config.yaml
attention: false
epochs: 121.2
lr_schedule: "cosine"
final_lr_fraction: 0
Rows from block 6, named by matrix and row number. Each number is 128 + 32 x the weight over its row's rms, rounded and kept within 0 to 255. All counts start at 0. Numbers have three digits each. After the name is the row's rms in percent of the matrix's.
# emb: conditioning projection (model.decb.0.0.emb.weight, 128x256), inputs 0-85
emb.0 143:167152172190131169105120122136138147163137186125151157152120130177173140159164138186138155208183146142175146113143138075161179158168127183157160145176123133149135163129176145139125203126124212127153126149129172139144164138142137127179163127142130149117145179
emb.1 072:117136118106140108135167144127076168071118113153117090106142165159147150119092116051146136125078122033102147125148117113035120105136175165074166134110126129072148112119077117136173107178159137109074118134079052130136113126135092135133107090061106115105182158
emb.2 113:135112135134147101141136116114128119091129085134125157146158071101140097131116117117104105087110134135100155091107130236134129097113146093111112126108121114111139145117117108120113050203119084117138129141125088128098101112136085136115126143101135154127106127
emb.3 084:122185149053132122139226112128133128109178083107120135059155173106125160149137130127131152052087131158095131113137081143144144157134111104156167131074126134149128118123063052110121060108132079178115143165114090129091068110169129143115149143140107135160088079
emb.4 085:118157150079131089120166153157122146066155104104128115119119117154068139141188124106107040082089152137081126134172122110127107128157101082154116118083153152149130112121049058078131103157149100107180114140144047110140112136121089125052097137106132136129124129
emb.5 083:109173139069133080082134125141159125105127108127096109085100164105188137143096102097087156080111144111095136135113139129098093131099104086101082110132112107105112111126067143071171140120089049143101103102140064130091091116134114162089146126131103127137195115
emb.6 077:122117086091111118035114152144133143143155092104097108165137084058064149147131127118133136104102187097063128105083081246136126156086114078142156117083124169115124092133125106130166090089131111117105130092105097103112141107146130097125100146111105115123096125
emb.7 147:176135143184145164134105128136133132150135165122183122158139139155168148157146138173139173156176137156202151121150141109162190178167129172171182126165140164163134112148150161147138181148131170139148142118165188144183180156166149159171162150139171149155122179
emb.8 156:176157159176155177145131133126153131165157170131143147148159181158148155162148145183158121181148154155187161162149160110177204148155178161169180154167166178153151167156156146150148175110155167164152146151161186153146168144158137153161149164160168172155167141
emb.9 071:149190110041140164132146136125166162182101138150142155045119136118114110153174108114115061095141137135110131180156143102103160151127138000116109121106162155120114124126096088138153102125183114184218181106082108150143065134052112144100145145142125128127133116
emb.10 139:166125143190156164134124122127161130176148189146198151174144176199173154139172117183130145160185134161189164137165144113173142147144158161144134142195180129147132168135182177146146187120153186125146177144138184164136182131170169169171140168163135148159128171
emb.11 079:112191126077132168116219133160128098125132145174111149012140091132035116133123137112127118067097106117102123145129101142113170146085129117078148101075123150077191107153095073150117074151099108125152132106129067179125103153101144162108101156123132123079097099
emb.12 192:172152142204151156118073156122154133157141195160156135153159154164127147152144139165117158199216147156186146116135135168154156167152145145179166127197139160144149139143201141143094180172141189148154150167149192163159171144157154153170160150133147156146148198
emb.13 157:174164137180138155139109151126150140171146169170148147171123216164161125149141130159150146172170135150170155160157157105139181164129157147169158140173160177160148149145164161112143200111146186143154152140137202145141174151148148138183142160149172151149125185
emb.14 079:120153092108016118060150130127133154093108151115130119073077089130166114150100135105164118130106120137128110170151138224103117136081169034127167109131164127102081129111083110159143120146099130105078140150109060145114129154136108134119131137146179123139113127
emb.15 083:102173114117109176122137137143128092079148122130153162114138043115040121162149110110133079071134129092068150127151136116123144160141117102156126135091185149213057132103089088099195104107098087148125136106077089131128110152130070138150116102093108176120141115
emb.16 100:157151143228119088077000160142169103164133212152159136119121143197178164146144125125131117170197117094161116114124139107096112091122118136141130131196109126122097158156167110124078138110148189138126148115133169151142184114141183156132151147145132152121114178
emb.17 076:110115133134096126045104161167208099086105163129133137120110128123064128060137116082139089094092126123074122075130140152077164097122121098091111091166140116115152158106132133114070117175116131113128123125153112112109079124151103171122149135103102169104152102
emb.18 079:114122071067078088123248092108131194066116047111076116114118127074152131094100120128169158122092117114121141135168120135135125134121098138067147121144119179091112132114103131133206080202118083142137110142151061098103090136133115139109110129121133101132129091
emb.19 076:105083112151163135119138118130138096113160157130157144083102151133067156128166142164160067129109109140068118103161120176118135114156126062136123090141145082147105137135127073145170099079142183166135130154138092192164164117152118101160134126143145114123108116
emb.20 116:114087096111120075022102107101127093070101161098063089086124124169075086102096117064111075129117146104061097126102095143083123102103097116093105122128111101110131102100144092128123086182115139118104130164090092122103165104087111102075095104125117091147124101
emb.21 088:088115146068109092155165114126125080069121135107091125058082106145140115145131131084112148061115098057085123167158149119114099115106144174125094114143056066080140148091130124106121078099094126090076116101123103094159118131135084087082098105138136099100128092
emb.22 123:184131133163146152125112117147157165166140174151147122168133129166119135168136124157136182167175128159187161114126165152190150139153165184147134144160153152154143150114170159156146201175125154123163136127121181153130177144149167130157159133157146144129163170
emb.23 148:185172148170122136109097150148148119169145140164140163187137127148125169157171120172130162152182133173189165147135167079167163145139151158139146153166127129107141149160156163146118198130125147132147150136156185148154180152136160167178142141163161130107121165
emb.24 094:138119146066144126177200164156122088080149081124143139086096102102064089118123082087105112056094113085044097107124148164108120109122089108130138100099144119144132145113078089124149094136131088095118114151108077147098080128120085155068108131123149115162100046
emb.25 076:045148137102169116076165168173089137105090140137138120125120112102097142131119122097080051064085127079059109160129136154069098139166071052121165109087148157164130123100099084137177083198117073094150110156131098103098115134137112122119111140116148109102130082
emb.26 071:082162166167091117098167177150194141095165160125130088143106181159085156160178133106126116163083122138112123150116106158149142165176127074123185078165128107136144143142043094165137106127183079131115156106166125169153107087114096125163113172086107124110127100
emb.27 090:075136093097150124172183167126144109082160093119124134144134094090127122154116193114134127074103115133074132116156095215109136124148169099106156085104102109140162122161086072150186090180153073147166118122128062135124071122127109122144160171104132138142113121
emb.28 097:095104087110102100148152116143144105106125070100076107115098128119141081130135139102118097053079117115068102130116095103092059088131119110076040115116097052096143107073092094144156095144088110086095121090116081128122091118065116104069122123132108096128137077
emb.29 124:109156164131167170205200142147142131098141120138123192136133172114161160161153160171122176139098138168127164127163123151186182195185131183183170127118169165196130153157081147146189143138175095136177133164159138155102133103177119177156141157112120139142134107
emb.30 109:071132083111094097131151120100139093076114127098119131104108118144090112130124135082138140098116115092097100093097085158069119096086097104131101070097101066082145135123113123170102056176097125100095111106130062079100110135114109127096125115116087137064137135
emb.31 120:194158121176123136161075151139130106183163159154161138143116144153151137143139092136140206176181102176175119146121164126153164154128152157144148135191131124133149127127203104112074212082138193121136131128113182140142192164110147117170143124149144154152137134
emb.32 079:087171150101163151059062160146158134072129155127145156105115124151067176113093138141069087125087144136114171125141141106065149127153158000132146077149074139117138152129147050142082113150117127100215157147133155143107120151184130138130139166105129151148144132
emb.33 118:186148159125144191222185141151151124157139078169190122133124189095159137137177123155142182133169169159174151143161118111198148164154122186154149142128157140122154140129112186134130185161147081155124122165140162151132154139138135164147132119148154158158145123
emb.34 124:175140155152110184186130141129152122168141133133142147181133136154157163120139112200143186158183125168173121140155146100206139142136147176147155181130154138141136162156124172128136189090146139131146135130166215132115164171142152157181124134145137144089133148
emb.35 081:069140137106138158106120103151123094073148085108103127050129079063136146123146099054092045121060149072072105058104099065098167154130148036141094102078150105097132158095106063095160059132128095143102116138164099103149071092137069079089086140126098122136143098
emb.36 078:058127113077125147147184113209179084059147102162122125103167128093112098170144091159139155051077094146088115104153093116114153123160147098152167085079149095138137146143105093151186085180166088116167160131106091123120083135130097104096128180145156140111149125
emb.37 106:158155133163111120145049124148126115158127141157138153154151200152171143161127100154088139172178152146183132140142100185153117085133129126129111179167158067126129128089178150125070159156171167146133126130128137123138114131137152115178115151129120151126117161
emb.38 077:149171128108113115106109151155082065141116114127133142075134132121085125093147141140185063111076143149093090122144122093144124103114090077127116139124121066117124169106129087108149085244158113082087123080078109102123165161071104132116088164125122120108157087
emb.39 095:091107139066088131131222111143092157089158120110093105042127125068044103117118122114137153107079128099060140123145095132122144135133100121109146126059148202128130127116087119117166046202148054116107146150104070160130128109123113211123137130119150143135171061
emb.40 116:220128140187149085079074134142140133151141170131173161214113094142055149126145114186141151147184131110212116156142134069168087083093130150128074153175134104123150126134173196123042195116136170099136139091126169121127165101140143132165162146135122122080114162
emb.41 132:161162164183148157115128151177116145152141175145175139191152161178128141133137136151141150172174132160179126140144142149183189175144111176167163144153156168149167145159174171146082196165158183162130146153120154148148167170145142141173154134136165127166132166
emb.42 092:173122093179103133205142172151126148165137159117168124111140070169096120150123069172167088156191158130175136166137153115168174183125128070156128133192136126152130100149172148120111188187128189114128185107104169142172205159138127103199136098175128171131137158
emb.43 097:054118131066122041108137170144126146069127077099088135134161072091113113106151115108117093117091109120040137136131138121099125133100112110145117119043132168117111081110039124094097054178096095117153090123130084117121100138105115131062128135111124076114128067
emb.44 075:108104153062101124119165129163133116089109111160100124142088149156101146123166061119100155065118149114118101136135071069160175182163092113121172113067124120164086146095126147146211120151167113136141119151120091114111087139150110136088122154097116173129139066
emb.45 148:162153136206125133105068132127140124152109160142166157171130140181136156153134114171121176174170122159204152142135145138171162162126105162134160143151135154116152114143184126141063193182145192148149135153128178133197163145135154116178145133162152112147166165
emb.46 079:103122139101193118091193107159098121082114150119092144104104151160131113165105114067117129088077121122116065039086136177116123099176204108188113083077151164141108159096169110126184079077136112111113141173137093154143119113135099111124091148046093142113087067
emb.47 087:064139132108156150033047167136155128069167129127115102144115111136199154122161141062129093153101125085131161090135117164102130161133121068156161117124147183134126125151137034124120045041133177134149117136131085123143105151187129150142147128118127161073146166
emb.48 075:120157156118104145117123145118090105150121091124084123143125103070158098156123153134162092103040140136081112133133074067131130110154078078178108113107103129139145110154058079129092078086160142113132172208100102120123083103138109127101107105121138131130096103
emb.49 108:097120079054127106170173139117128136071130082140088125088124091087156107125136100116126094068091145113047119065119106091079079102101132133100099105101085087122089101124126113113197087169107105096113101125106080127123088125126070130098129125111106092099135070
emb.50 127:175157111171137149088048176137139144163150177151147104145159130134114148156183131159141155176207152145176117122165161184111170179143139171144164131177134170134159125153179137133108202110148175115124154178159213136172139169133175136163151132134173113144120154
emb.51 162:195158137147126149186126140130136140177132161142168162145163165143124162146133127184150199187206099155177156124142116121186162155152143218174178160162151161148139159127152151139123195154124153144141136166120210140168152138143138144166142141113142140145153171
emb.52 080:138161151079132106137153152145165115118128100113113122092129108104149163149135105125162157120073179186087126106126127086126115114146169029131064118091117122143161140118095070098185123167190109136129146131110128122099098133144081100085151152135143152160121054
emb.53 201:086092117072120110085174110113097119092123132120079113101123126138123104088108131088106079096078110094074087102116119108089079092091131082119075123103108100110098118116087109115159087139106109104117114079098062124145097099116099096098101122115098110098121082
emb.54 093:067164138126145091112170159117125128081158108141106143142155083131163110175138139159097092126064154117078115086168161147136136149117151122159116137117111127111114165130114130170248114095121097149117176116143125189112081151147104152126115153125125142145140086
emb.55 088:143121137058125117114143165106148117110163104164119168061128165071135162143143140134174098069049129137094113137172130252136142117139167123153107089105172121123125151113063092153187085106148101177159170142151113129127095144143120196082128166143134121163107082
emb.56 079:123143119111112113090176083137098136123060161097083092108105150189071154104105142115141050125081106094081160160123089181138134105083116159113146121125093074092076097064135117112116138175123126117093141095114094102136092125131120096118111132088112055122117108
emb.57 073:039114169073123097136138181130071140080169116107129105133160191124028113146120121087097041104120143113111144099121115184134138142163081086122165116142160172146065121134084114125143091056127035108185108118107106158146081125119088085034120170141102125154162095
emb.58 180:198148174183142155164140144150144133169133160179170148149132147181129164129160125161156155172190139156211143117143150148155166158140152184159152140182130148148138143152192152138144189140129188157152153152154168133155182159150182139165162150158168142139144188
emb.59 113:083099083059131095136124098130104102093092095094106093094082120106132104115097089088107136069079125099050108138130095124082053081096106114129077092057097060099091106073057094122107076139097077102135135090086099107138138109121087127092101127061101127098105077
emb.60 089:100119110090137097113186129154132130059125128160111162075149122114120119143129145110124090086123105127075114154127146202121118126172161076130081096138133128120125113128097064138161068039116066123139166170123069157132079155189103163067118088121099128136150097
emb.61 157:190162142190156156122100148155124141203135187128161132160135164160139153147149129152139149168175123153212135126158154138142151185160128142143143138174151165162160136133188126141105203148144194131134161138147199146164177161147157142204133125143156120131164168
emb.62 171:202149141156171181161135145122164123194127154140170129165132153149103165139131120178164165177180131173165145131146149126181145204153125181154200160151147184149155132159145156142198212172142168143135126188149193152184160151137135150169133154138162147138137156
emb.63 129:171150140189165154204093160130150130150136140155146159124203158122109143162138138147107198150208179111215146111149127107124158162145173200167161172164143161152139137168122135156114170099126161125143139151139196162147166138134154148178142165109120158144125151
emb.64 071:109154107140126150118138140080150175084135074121166153127120095053195141146116107129184110161122159139154144127141143122150128104187148177179147125079110198200188096153099141105128090143161127127159162136142131112092100138200100143159144139111131124160142119
emb.65 094:127173172179164111062049114133136115132111181137178155147129129170161151127146120126154111177178126097165156109129135124134172126160181114148152178172172154180148127173179130154071181120140166185134113159152160143128164149126166156163125132207170118132145198
emb.66 070:134188134189141130073077132111147148123110153136150192148153176143136099121173142136134089155146087111174127150174127099100144121103143109139103152243120115191139144141135159133148143139209166151182173151174133145139154112134131131172154186127102129141106149
emb.67 070:161166141129127081133132177130189119088156166146181184135162097167088146135143126151117113126130093156131113130149156129136158187142145138192136092124128143167076162145099149182131145124155117134172136154169161079120143092116093125087158201094127111188154100
emb.68 071:125179127087140123107107135113119091113190074125162182126104150088116144169121114154127203144149116141115149177146091117198141148129152207158177075113137158174113118178094126131200119112193102159154124163187099135114111185143125193147134143173163136203077092
emb.69 076:126122164122164129148125145134115120168129100168160164163163113090089068135150136178117142115154124191156182136102151124170149146132159108138127145172177108145160118185094101158093139211135114137143113139175150134145112114146136119112149133184163111109101103
emb.70 086:153191149161109198197203140156147131137167096170176164074118130141070152115143109141122166164181112175179141168150158053193181186124131175156126107150126110181181147138180150152140164156123130154147102134096135123141133129150091141151106152149144113198093179
emb.71 070:100146188105121129083126113150177127067141091135154163106168098067091147171166099142163135118144168184110170114135167171181193155204116161105186107132128169136112175130125189123151154048133163142151110119146156102139170141119127110111111095155131103133138186
emb.72 095:095168158147158150147123182144123142151154147204160181123143193148129165110138140142145174133149110161126172137149169120182154134130145155178169156166151180171150159112158183140158174200167126142166152146145176160130156174125125148154169149153118140125151143
emb.73 064:122158114114104152082164166111163073126143158162122141135098214193138108126171072119131108169095109117112125148137143155113167170187151066173188087148186128113162129135223109127159138149183109100151146119163138142144078118091107170132184106091146130065097087
emb.74 091:140166163185116111083100103135137061146166195150178172137182092220118163164145099180107065115155099155162161124172149142126158087136137069133152134189161129135118145132224167166167165216159165133152167138100159155141135104128108156135141168171143125113129114
emb.75 068:073149115100127151151083089106153164143155180139114168127157161124229124140167129189123055142114169147109161089141093101109145152161122102102120141148080062141147119114162147176193154119079079120183183152094117102177086117105091167121127165138148109146108144
emb.76 085:110199149146115133179128133162098089136128115156145102168093149154119126098183098127120151138114127100111137074158135080110190102152174163147146136135137160204094124117145110144157158142176127130170132166148189149163142132127091145155148175120129131151142127
emb.77 062:136130127083166149164204136165146135127171099147113146173105195133150123144112105137211091076142117151086104178102134055185144199124122126189117108072123199180104101123061162116134106188183145184111111195084128145151155162099082116117145097166166145129146133
emb.78 066:164105175104068110085241084205134231121153142121171116094120124170164078157115110126099137132128138149127140118130125056176164080122137126164119098184105122118128137159145109092145166127171096134161181192141081144101126147097106169121144163140169140149121131
emb.79 071:150173173166139143175095145154165186135132070150158114135204180138113132189165142154176162160114159138133196117138164210143166157132148158122138147096142134189151171127127121105131124047138150155154114161195121218122151117179109120179134132141091150118151126
emb.80 075:151181144122162149147127146088152157140215090166203158096119139118173108153143117215116113103122090155161140150177066127105091070152144075170073087114134075183152144114103136161182137131122132146173152123133151107046131127173130196150179129125148154145095123
emb.81 078:073143094110151115119202140168170106121122137187116120128127111152149150187074104188137147101098165154101153137154142157125187143130178155208158102115117190163131128146148115154191145209147177164118142241127131083153112149124102146126183141078165134127181090
emb.82 070:125143214138190137178113150138194143125163188127162140121149108181105134157149125172158062115163097132165143108167154201117149108158159123177132106145169137166148137095145066105135140143114142156165114122181135197144154156158124171103176175071093190162123124
emb.83 063:096122114140121127137101123160125089143153228108162111070159092190183123142149082106159133141126100070140106154079098119107156119141156174159119145152141114130105145120175113127093110147111164123137138109194133132102085170159115149150171189084132091136116200
emb.84 106:174139154176192175082100129105133148208131175159137148135159107214132161148129145127144129171202136100176172126134141193162189180140117148197209169166160165172148110122190139136193177178144165135123114196165164143160157129096152142139139124134154128150074156
emb.85 108:177171156135099095149138136147162132155133149140147141115127137124131169129145128172131183191169129150176173104152153191193195180148122174138183133134111201131162123142127173145130138158110158111146118186121156141129142122140134160145155130148129170120165163
emb.86 075:096187131084157117135222120130125132083133098111178127102136166145182136128170137134155110114122130159151153126175114175148175196120140119141144132133158172137168115107125108165127118125139163135163097183161142162161100168086181144154086121141163137094103111
emb.87 123:184167161201155164186113175151156150154152190140147154135157181158125156133153161196144148150180163152170134154137147146155154155158166202177163154179157181131122152114152119128118196139153156146150146177140184156116169149144136154179181131145120138167147185
emb.88 070:150170146136119131179154141151154097159160146163107192099177116165149127208108172152134092043136156156138177190218144164162164145121126038133140191129163143131135222164123147119200149128148148113163141144092165141110133125164112165140146100196185109128117121
emb.89 092:159158122155106171186152207120147162172184130137190147130113151136068154195158138188140135181160181166186143149101162101160157169133149153168150137149139132145176146152155149154173161127165153129166123145124189142131134159120131190157122164150168165108147168
emb.90 073:098165119118100145166181100144143090142112103133116147148182094126209151146154093170121183118120187141093150092115116152124157155120161129158162080126138184142158210185095076169170125152150076128173099148137108176113114165151110114180138146146133168150126093
emb.91 111:151173155174154179135105151132154121141153141134160163155170160151116142146145136159134194181185104120162138124162147117115143133140141143162183111121153133184142117144116118168123165157156131157113167156118166143144158123140150166198184145122103150147116141
emb.92 093:135155148187165103162065167136143156142148153181133167164158160145176201134159145128140161164158158126185130115142144149155157163128145174157184127167154180184133124153153152155091160124151145117159106113105201147110169152129126154172185120154180165131139189
emb.93 081:065147154112178145229119128154149169104184099125135153182168139103121111180121133145069158090150149085087163102200151088119203156168191187164188115121146141166143147159108177149091115127173095143192161205148157137120113157148113171145149170137150180143127153
emb.94 096:154150141160145125126145136150165136128161172139164131149143139180152120123139126154144125213168149168183156133098107161162196149144167114134139148172123170146145138132173112125113146134124157110135139160135226142159163135128125141179120141111137181215122143
emb.95 082:144127095149140123036032108172165117098112141149137105082163145113080086120165101121126185214194141172134101146114140061141149102116150027162121090152154134138174121150133068172033153113147151123115137123116135102084142142103218130136108143100166138145114118
emb.96 080:093159171146178116091117168162178160084161134153141144153188127084206138109126158146133124136105178132178119114122096099094193205127158061180183098118172231183137150145100090124133177161138100121174108190170111142087145125135183175129155145150140173138123120
emb.97 071:136163159134119130134102155126122149132160109132200089101120105077096095163133160202178150126148051106093156146120075136102128153067128085165162142158162128103116185145098159155135113126158080139116197161139200139140133175145152178149107166164180127129073130
emb.98 107:176173146147152154228125141179147122205120125152181153135099145095136132158187146151160167147195136163153166150107162147178148168125163172141179124106153141114140154132144207140161185158139124163131123149118178151165136160143131143154161140141156136133145123
emb.99 071:125162163156128096111117160181087109134129096184121152135135080036133114112106121147127150077132070149130173129131148098131172171129178149135150117046173112111141114130130104140094165102114110159126097137094126149015131150179128138105127176154139169122167091
emb.100 069:136175143123179114124153146163111076115151175177106138147150083170059163177154119130106121149161128136129168115143150116144165188135118132170168125147152135104187187127174120145154116164103159142115196186149120160172151152187167134115101111142165129117132126
emb.101 063:178161166166146146098094156145167091142123143085177144091120097175185112133143089184083152131156163154164103112106114109138165147093152159115097153194153094121115146099168096130174151184145173146188063144132181171122133137167185160196164180153149192135114142
emb.102 080:093140129131152050170166153138101153111182097137124160162144105121158086152115143097130136136122111123104162153071109067095138182109157218150172129084148231147103139158094169144110074062098111136169130198184110117085110110093097131102126170123139115165128157
emb.103 067:130149140057137158182159164204107138104125153178108112107146160192162138154147157156101138094102120171073113070117143105168170142130163079166183106118162167120096122094137101116133115098115154112130156144119118193118137165135097127132103140154189159128160125
emb.104 070:137142133109139168131161097134157043155179153121131116112195155175144130167199164147184096127132125132089125148190147147126126175145136092232179149197179185125115141137177163111142136177101149137177123141153190132165181147172117116144109137166149130135150073
emb.105 066:103126117118158118084091128124158134126088132111094152151138086204117147139140113175098094192129161156127120126145105098142195160120130110136175099172113164178156147163205095151095063130130152120139164177179119120126169136137115103138100116128149161135183142
emb.106 093:135175162197177125148132194165133132160153163149174119145134115167087149132131093154144138148181155185184108144124164169109164166166133120179155149167153148166123151145155121125145162217129181146120140173109180156178166164144162134139118173174134138129151134
emb.107 076:104147134208130109080036125096126107130147197132142123125111078186168111137149138111140074163106105085149109143084068185071097113108122089121101121165112065112118138111108164114122133092142115153111098068139134125120134095125119153146090145142057170170062200
emb.108 058:155138130117156138090160126113120115144129102133102174129137122130199122112127108091142140122054133121059140179081130122100205138128203118114193131113152177099144199137082140170132094124127099180174135147164186163052113123133141132082143125155180153128147109
emb.109 080:152098122189162181045102163151169137149107228146159174139115168238113099120142090117168114162100179150159171171114154136132142127098139155164123094196136075122165161120195132156109119252128184143121133115146181092150068147123145075146117120155148137183170206
emb.110 071:094153128154129104086157084127139132110151132145087119102040164129173109156092079127149119127132167123097134164096111172094127146104155118156128135149143081127061126109098113111177131150127128182090131147109053134071119090142114150099149096102110172090179111
emb.111 092:130159154160115168169135156144128134159148158170132139143153158111174135160175141208137176158143157145159139110119099182168164176141152172127156165100157144167128168142106111135140151161154103137160128154120188131122132140179143201188172150138113156113095105
emb.112 086:106189158110142162104150177155151161131132090168120168118142162138117120170143121139091134133118139163143153140155150142133203192179135111158177145104154251199173106127100128163134110147117101158152160174149143160117174174127125109132111096157116140155168103
emb.113 073:117156184159170101073123163160115113132130116143129154136148095157109177145138144146125114089159168156105128105108138216137113129184180138165152118141122182181158092131182145167125173063151175136127135130118123235115131145125163151122173148122148133150136152
emb.114 160:163156142181140126174066133145154138172151151148166143168146144147132157153140119136144195159212114140194145129140129148136146170134153214135168136163162154163136131145168151174119175119155154152165145152148185146162172135148159151182144138134150151136143181
emb.115 124:183140154188133138145066153144158142166131164138161159161183110151150146154144153148122177173162172174207145149140146167152161170166148186177167166182130177167159167141169118139117179102150179156153136143143188127162160118173146139183151141130130148156141175
emb.116 076:155126163134173140087063157151151108137120159133191113143120105112163157164153173134160182094153112213150169147146104052149160151130127194211151112160131145079176149112125133173123208110140166131102133132144169170092150142170144109145133150140151181115083110
emb.117 186:079119125083121099110189121126102069089121104109090124069117113147163120131125111122125033074091105111092103113107101148109100079113128096104085132088110034116119099115130081121184090049115116102111138106095073122149105115137063118098133126103113118112110106
emb.118 082:157155175142157146116149153124126166106216150144136156144139220175165157142180128113122136195125155106116140137105175169147150161150175190154179111165141172179173143147155134185139131140179153185177163157143153112163166162137138147131153126135130113135157119
emb.119 088:151181155096121187132073148143105146140169085135179144135122089087176110145120168193151147122133106177114178151148121126179216160162111096185180160130162192128153119138084159199113121103154144156173129177125124171112138136194137181165123163139146148141095101
emb.120 066:086124111118144116063128108106160119099172136196123150087066117180133129163158141140101106077102138083124127153104109117121138117146169125117130119166153078121107144148179143174142089156131119125173071155144067146159124166175157103086134051147121146140148109
emb.121 073:155134164126158152142145167145168173124110112112087114109141092131186099182108119146157148134137178136163130178162139074115196208074169151155180149120156190115134151105160157178143133170157127156170161207138105122204168087147135153154134153152166143109138101
emb.122 074:169155111126139147109125144149151094162100164177147117128110135148067156130134103137192098144179120143164098123174148146204180167133134122161119102165152059122190151091199127143143149154145184127104086155106174131155177154156126109149104165129212160120124159
emb.123 083:168130123159170110097167123164171133151149159186164178147114102189073152167165120165158062167165147153130101142122169075137187186165165092129166149176132135136150095163145146117115158153145176171170166167140139154146146108157118168111107179105130134138145183
emb.124 092:119158147214159155145085145157149152139148143132169138178138114145112128129159156190138193184173158158182152182109122056139161151167185140187158137146154160145130159183171127137101182202180155157166131135166172172134138163123152120155126130144144151132138154
emb.125 065:107124121090129152095171166152139121134114157163069133149118138158109168119127105118193127097130176126117144096111174130149145172197141106138097120106155129157086134168142028150161089111135145192112128163153070159170119130162093140062187120086122155094154138
emb.126 072:096166139120161109202207142159126148117105119148130116102104119147131147127157077106114189090167140113148106127134148105101106158129128161114160159089126164197144114090091093138159082097181149137118123154144120122161071110155103126178095134143170047167165101
emb.127 118:164128157154154135156037160116152123148162174106183167172126110180124149169168136187121191179197145118203162126165121125134140148164121150138114099176138120175125156171138135142109172117152172127137188144133197134125169119118144129165158131144123141150128189