A small class-conditioned image diffusion model, trained from scratch: 64-pixel images, arch unet.
Rows from block 4 of a small class-conditioned image diffusion model, named by matrix and row number. Rows with one number belong to one channel. Each number is 128 + 24 x the weight over its row's rms, rounded and kept within 0 to 255. All counts start at 0. Numbers have three digits each. After the name is the row's rms in percent of the matrix's.
Before each channel's rows are labels from the 100 images, of 14976 (inputs lightly noised), where the channel reaches its highest value: "strongest on" is what is common among them. Only what is clearly more common there than usual is listed. The data: capsule endoscopy frames (Kvasir-Capsule). In brackets: how many of the 100, against the usual share in percent.
# convs0: first 3x3 conv (model.mid.0.convs.0.weight, 128x128x3x3, standardized in use, each kernel summed), inputs 64-127
# convs1: second 3x3 conv (model.mid.0.convs.1.weight, 128x128x3x3, standardized in use, transposed, each kernel summed), outputs 64-127

strongest on: finding: foreign body (55 vs 1.6)
convs0.111 127:095121121113123119105105092119096122113119085162096125119113083160119156109121160134149110125120140121131135136107149136138109103117115116139138140127154094150149117105188163146109147156132156
convs1.111 140:130121153101151138127135148144170162161157124122163082150078157153131162145135129142144137115095135141155159117154156124097129124097122104107074109119150099130183152167175129123136129120076104

strongest on: finding: angiectasia (28 vs 1.8)
convs0.28 097:137125114181093077161139150156160114167115162125128163115088128136127131120140123143143146065111137062141117119129143076132088148169089098145132100122150098114127121151154143151164116128141092
convs1.28 070:126121140125149128169100103120165136089148111084108087152133160145138180100084147099134114140145093114110161122150141183156146126115133098117138173143115137145145124143137113156137090120112125

strongest on: finding: foreign body (65 vs 1.6); finding: angiectasia (35 vs 1.8)
convs0.92 105:140108137104170161104155114134094102079133160122132075208141104131091097170133142150134148137161118136109087117124156145129125149120096108122155134095128129149156110155135145143157144129133169
convs1.92 080:105118184118157154121164132158087143123133138132145114138139168130123136164162154122114133135152093167079159127164100129174171147158079116102118144113132097130170144130140125110136155124139130

strongest on: finding: ileocecal valve (57 vs 8.8)
convs0.61 095:145137102077100126119079157066154088126111185129138123144136141162118082109130139125138157154151119128091133125183116118090099128151181128109097142150159149155111148124107144164148083139155169
convs1.61 095:073117141116102133116135154102151092176113130131135181111116131087139166127168150111122124074166128104154170107129147093139110098130110138162112128159109154110124156142145103148136135087124114

strongest on: finding: pylorus (46 vs 3.4)
convs0.118 100:114156112178145115154134116133112126093137135117124072098145106144127133128092136134116117162116150160139128145114151115128103145122115157148122069112123146162140099124126134136138134148123095
convs1.118 090:119109101135164128140055109115142105131145144114104155088131104144118084161113131153128145135131103124144134165131145095152145132122178116147126152116131084186127112100092142118108117123118121

strongest on: finding: ileocecal valve (45 vs 8.8)
convs0.85 101:143157155123130132117106115115100097123123105132108119139099103156135114122142131100090105094120153129170138123155114089168120123155136127034101120149155139112130169148111121153141127088176171
convs1.85 102:146095137105132133115120124158145139165156133111122103111173164090120143170096117142125137136132121142109141096133122157091129135180128123096131167153106131131123119097144105153113192128115122

strongest on: finding: ileocecal valve (35 vs 8.8)
convs0.68 094:128087109170137103140144115212131128154128147131092141079145148125155108117138154150108147119136122079102112114122169115123124113126087147144163103122134114103090131089158117149116076111132105
convs1.68 093:124189127129144201119105179121160111125135141151136114136092122157150134104181133141149152155176130162132124125140131114107116108105122162101108136127117117088107113092104151108171150130137123

strongest on: finding: angiectasia (58 vs 1.8); finding: foreign body (42 vs 1.6)
convs0.69 100:093149111096109150101110110113138102183113137107141087148125120118158121094111137155094099130150147116142120116144129129158164080110118115141174115115126100112157163176128156131121114119121157
convs1.69 084:116125118132194155101112168086122133161097131126163134135152141133096150171154142135158140124150142134109150147120152140114167143141094138158147148144107134140105134131156124165173126152166189

strongest on: finding: ileocecal valve (88 vs 8.8)
convs0.107 093:119134130090102132120138131113086109168105125110150104108123135117141164146150116116172122112129133143132119107145119127174156175188120169073134088135109110163132160116189132153090088101137123
convs1.107 112:145107128084126107151168143167111130165139143133089155123159163130163139116160099137128108115130134155085099133117153117149068097089086121118124079153136155158111128120152131114136114124132124

strongest on: finding: angiectasia (53 vs 1.8); finding: foreign body (27 vs 1.6)
convs0.31 078:142145120143133118088133117118149122153121144150093099132156126108107145153101149122124132155154087124155110147110104131111105130120080144161110123093098165136111154093071138075159142128115113
convs1.31 087:151155148119153147102123146128135147176091156161158123171152127148151144115117108116111130120211105169155140116137102132158117146093109115132142117129107081170127120100088135152136131112121121

strongest on: finding: ileocecal valve (96 vs 8.8)
convs0.0 090:116119114126102130077160131108122111124113113145128113106159092137101106140124134100141092127106093149132168124126202133150104157131144141139099134145145217093150135101125131108119115131111092
convs1.0 089:139166140144117148157102137151122121146139160142140135118107124100131150122153160144123162158139154146127125133121127133125198072098119125133087114145113139170159118082135123116100122125115127

strongest on: finding: ileocecal valve (74 vs 8.8)
convs0.112 096:103118102161162134123139133133147162115145115121153122067132147106110143146086102111155147170084124114125133123108097106138122138115127110135148188101104084111137141119107122110081082067082114
convs1.112 094:125118124112121110186130133147141131127116155122114122108116156134142156119143165116101145174135136146110124134089152127128132157109107108132131124160136124125124140126181150099150164107140153

strongest on: finding: angiectasia (42 vs 1.8)
convs0.42 115:094111109123156125158059104123093122109109127066133119145124123132121142148124140126155131144080166137146123129150064152096155088107123129133106120125130091127148136137126099135119101137132188
convs1.42 096:110173097125146161102139117201134125116150125123148115171127144131142153084119148165113079140149151153153137104134109105151128104093132136136181111091130148127126148169147115103170103138179146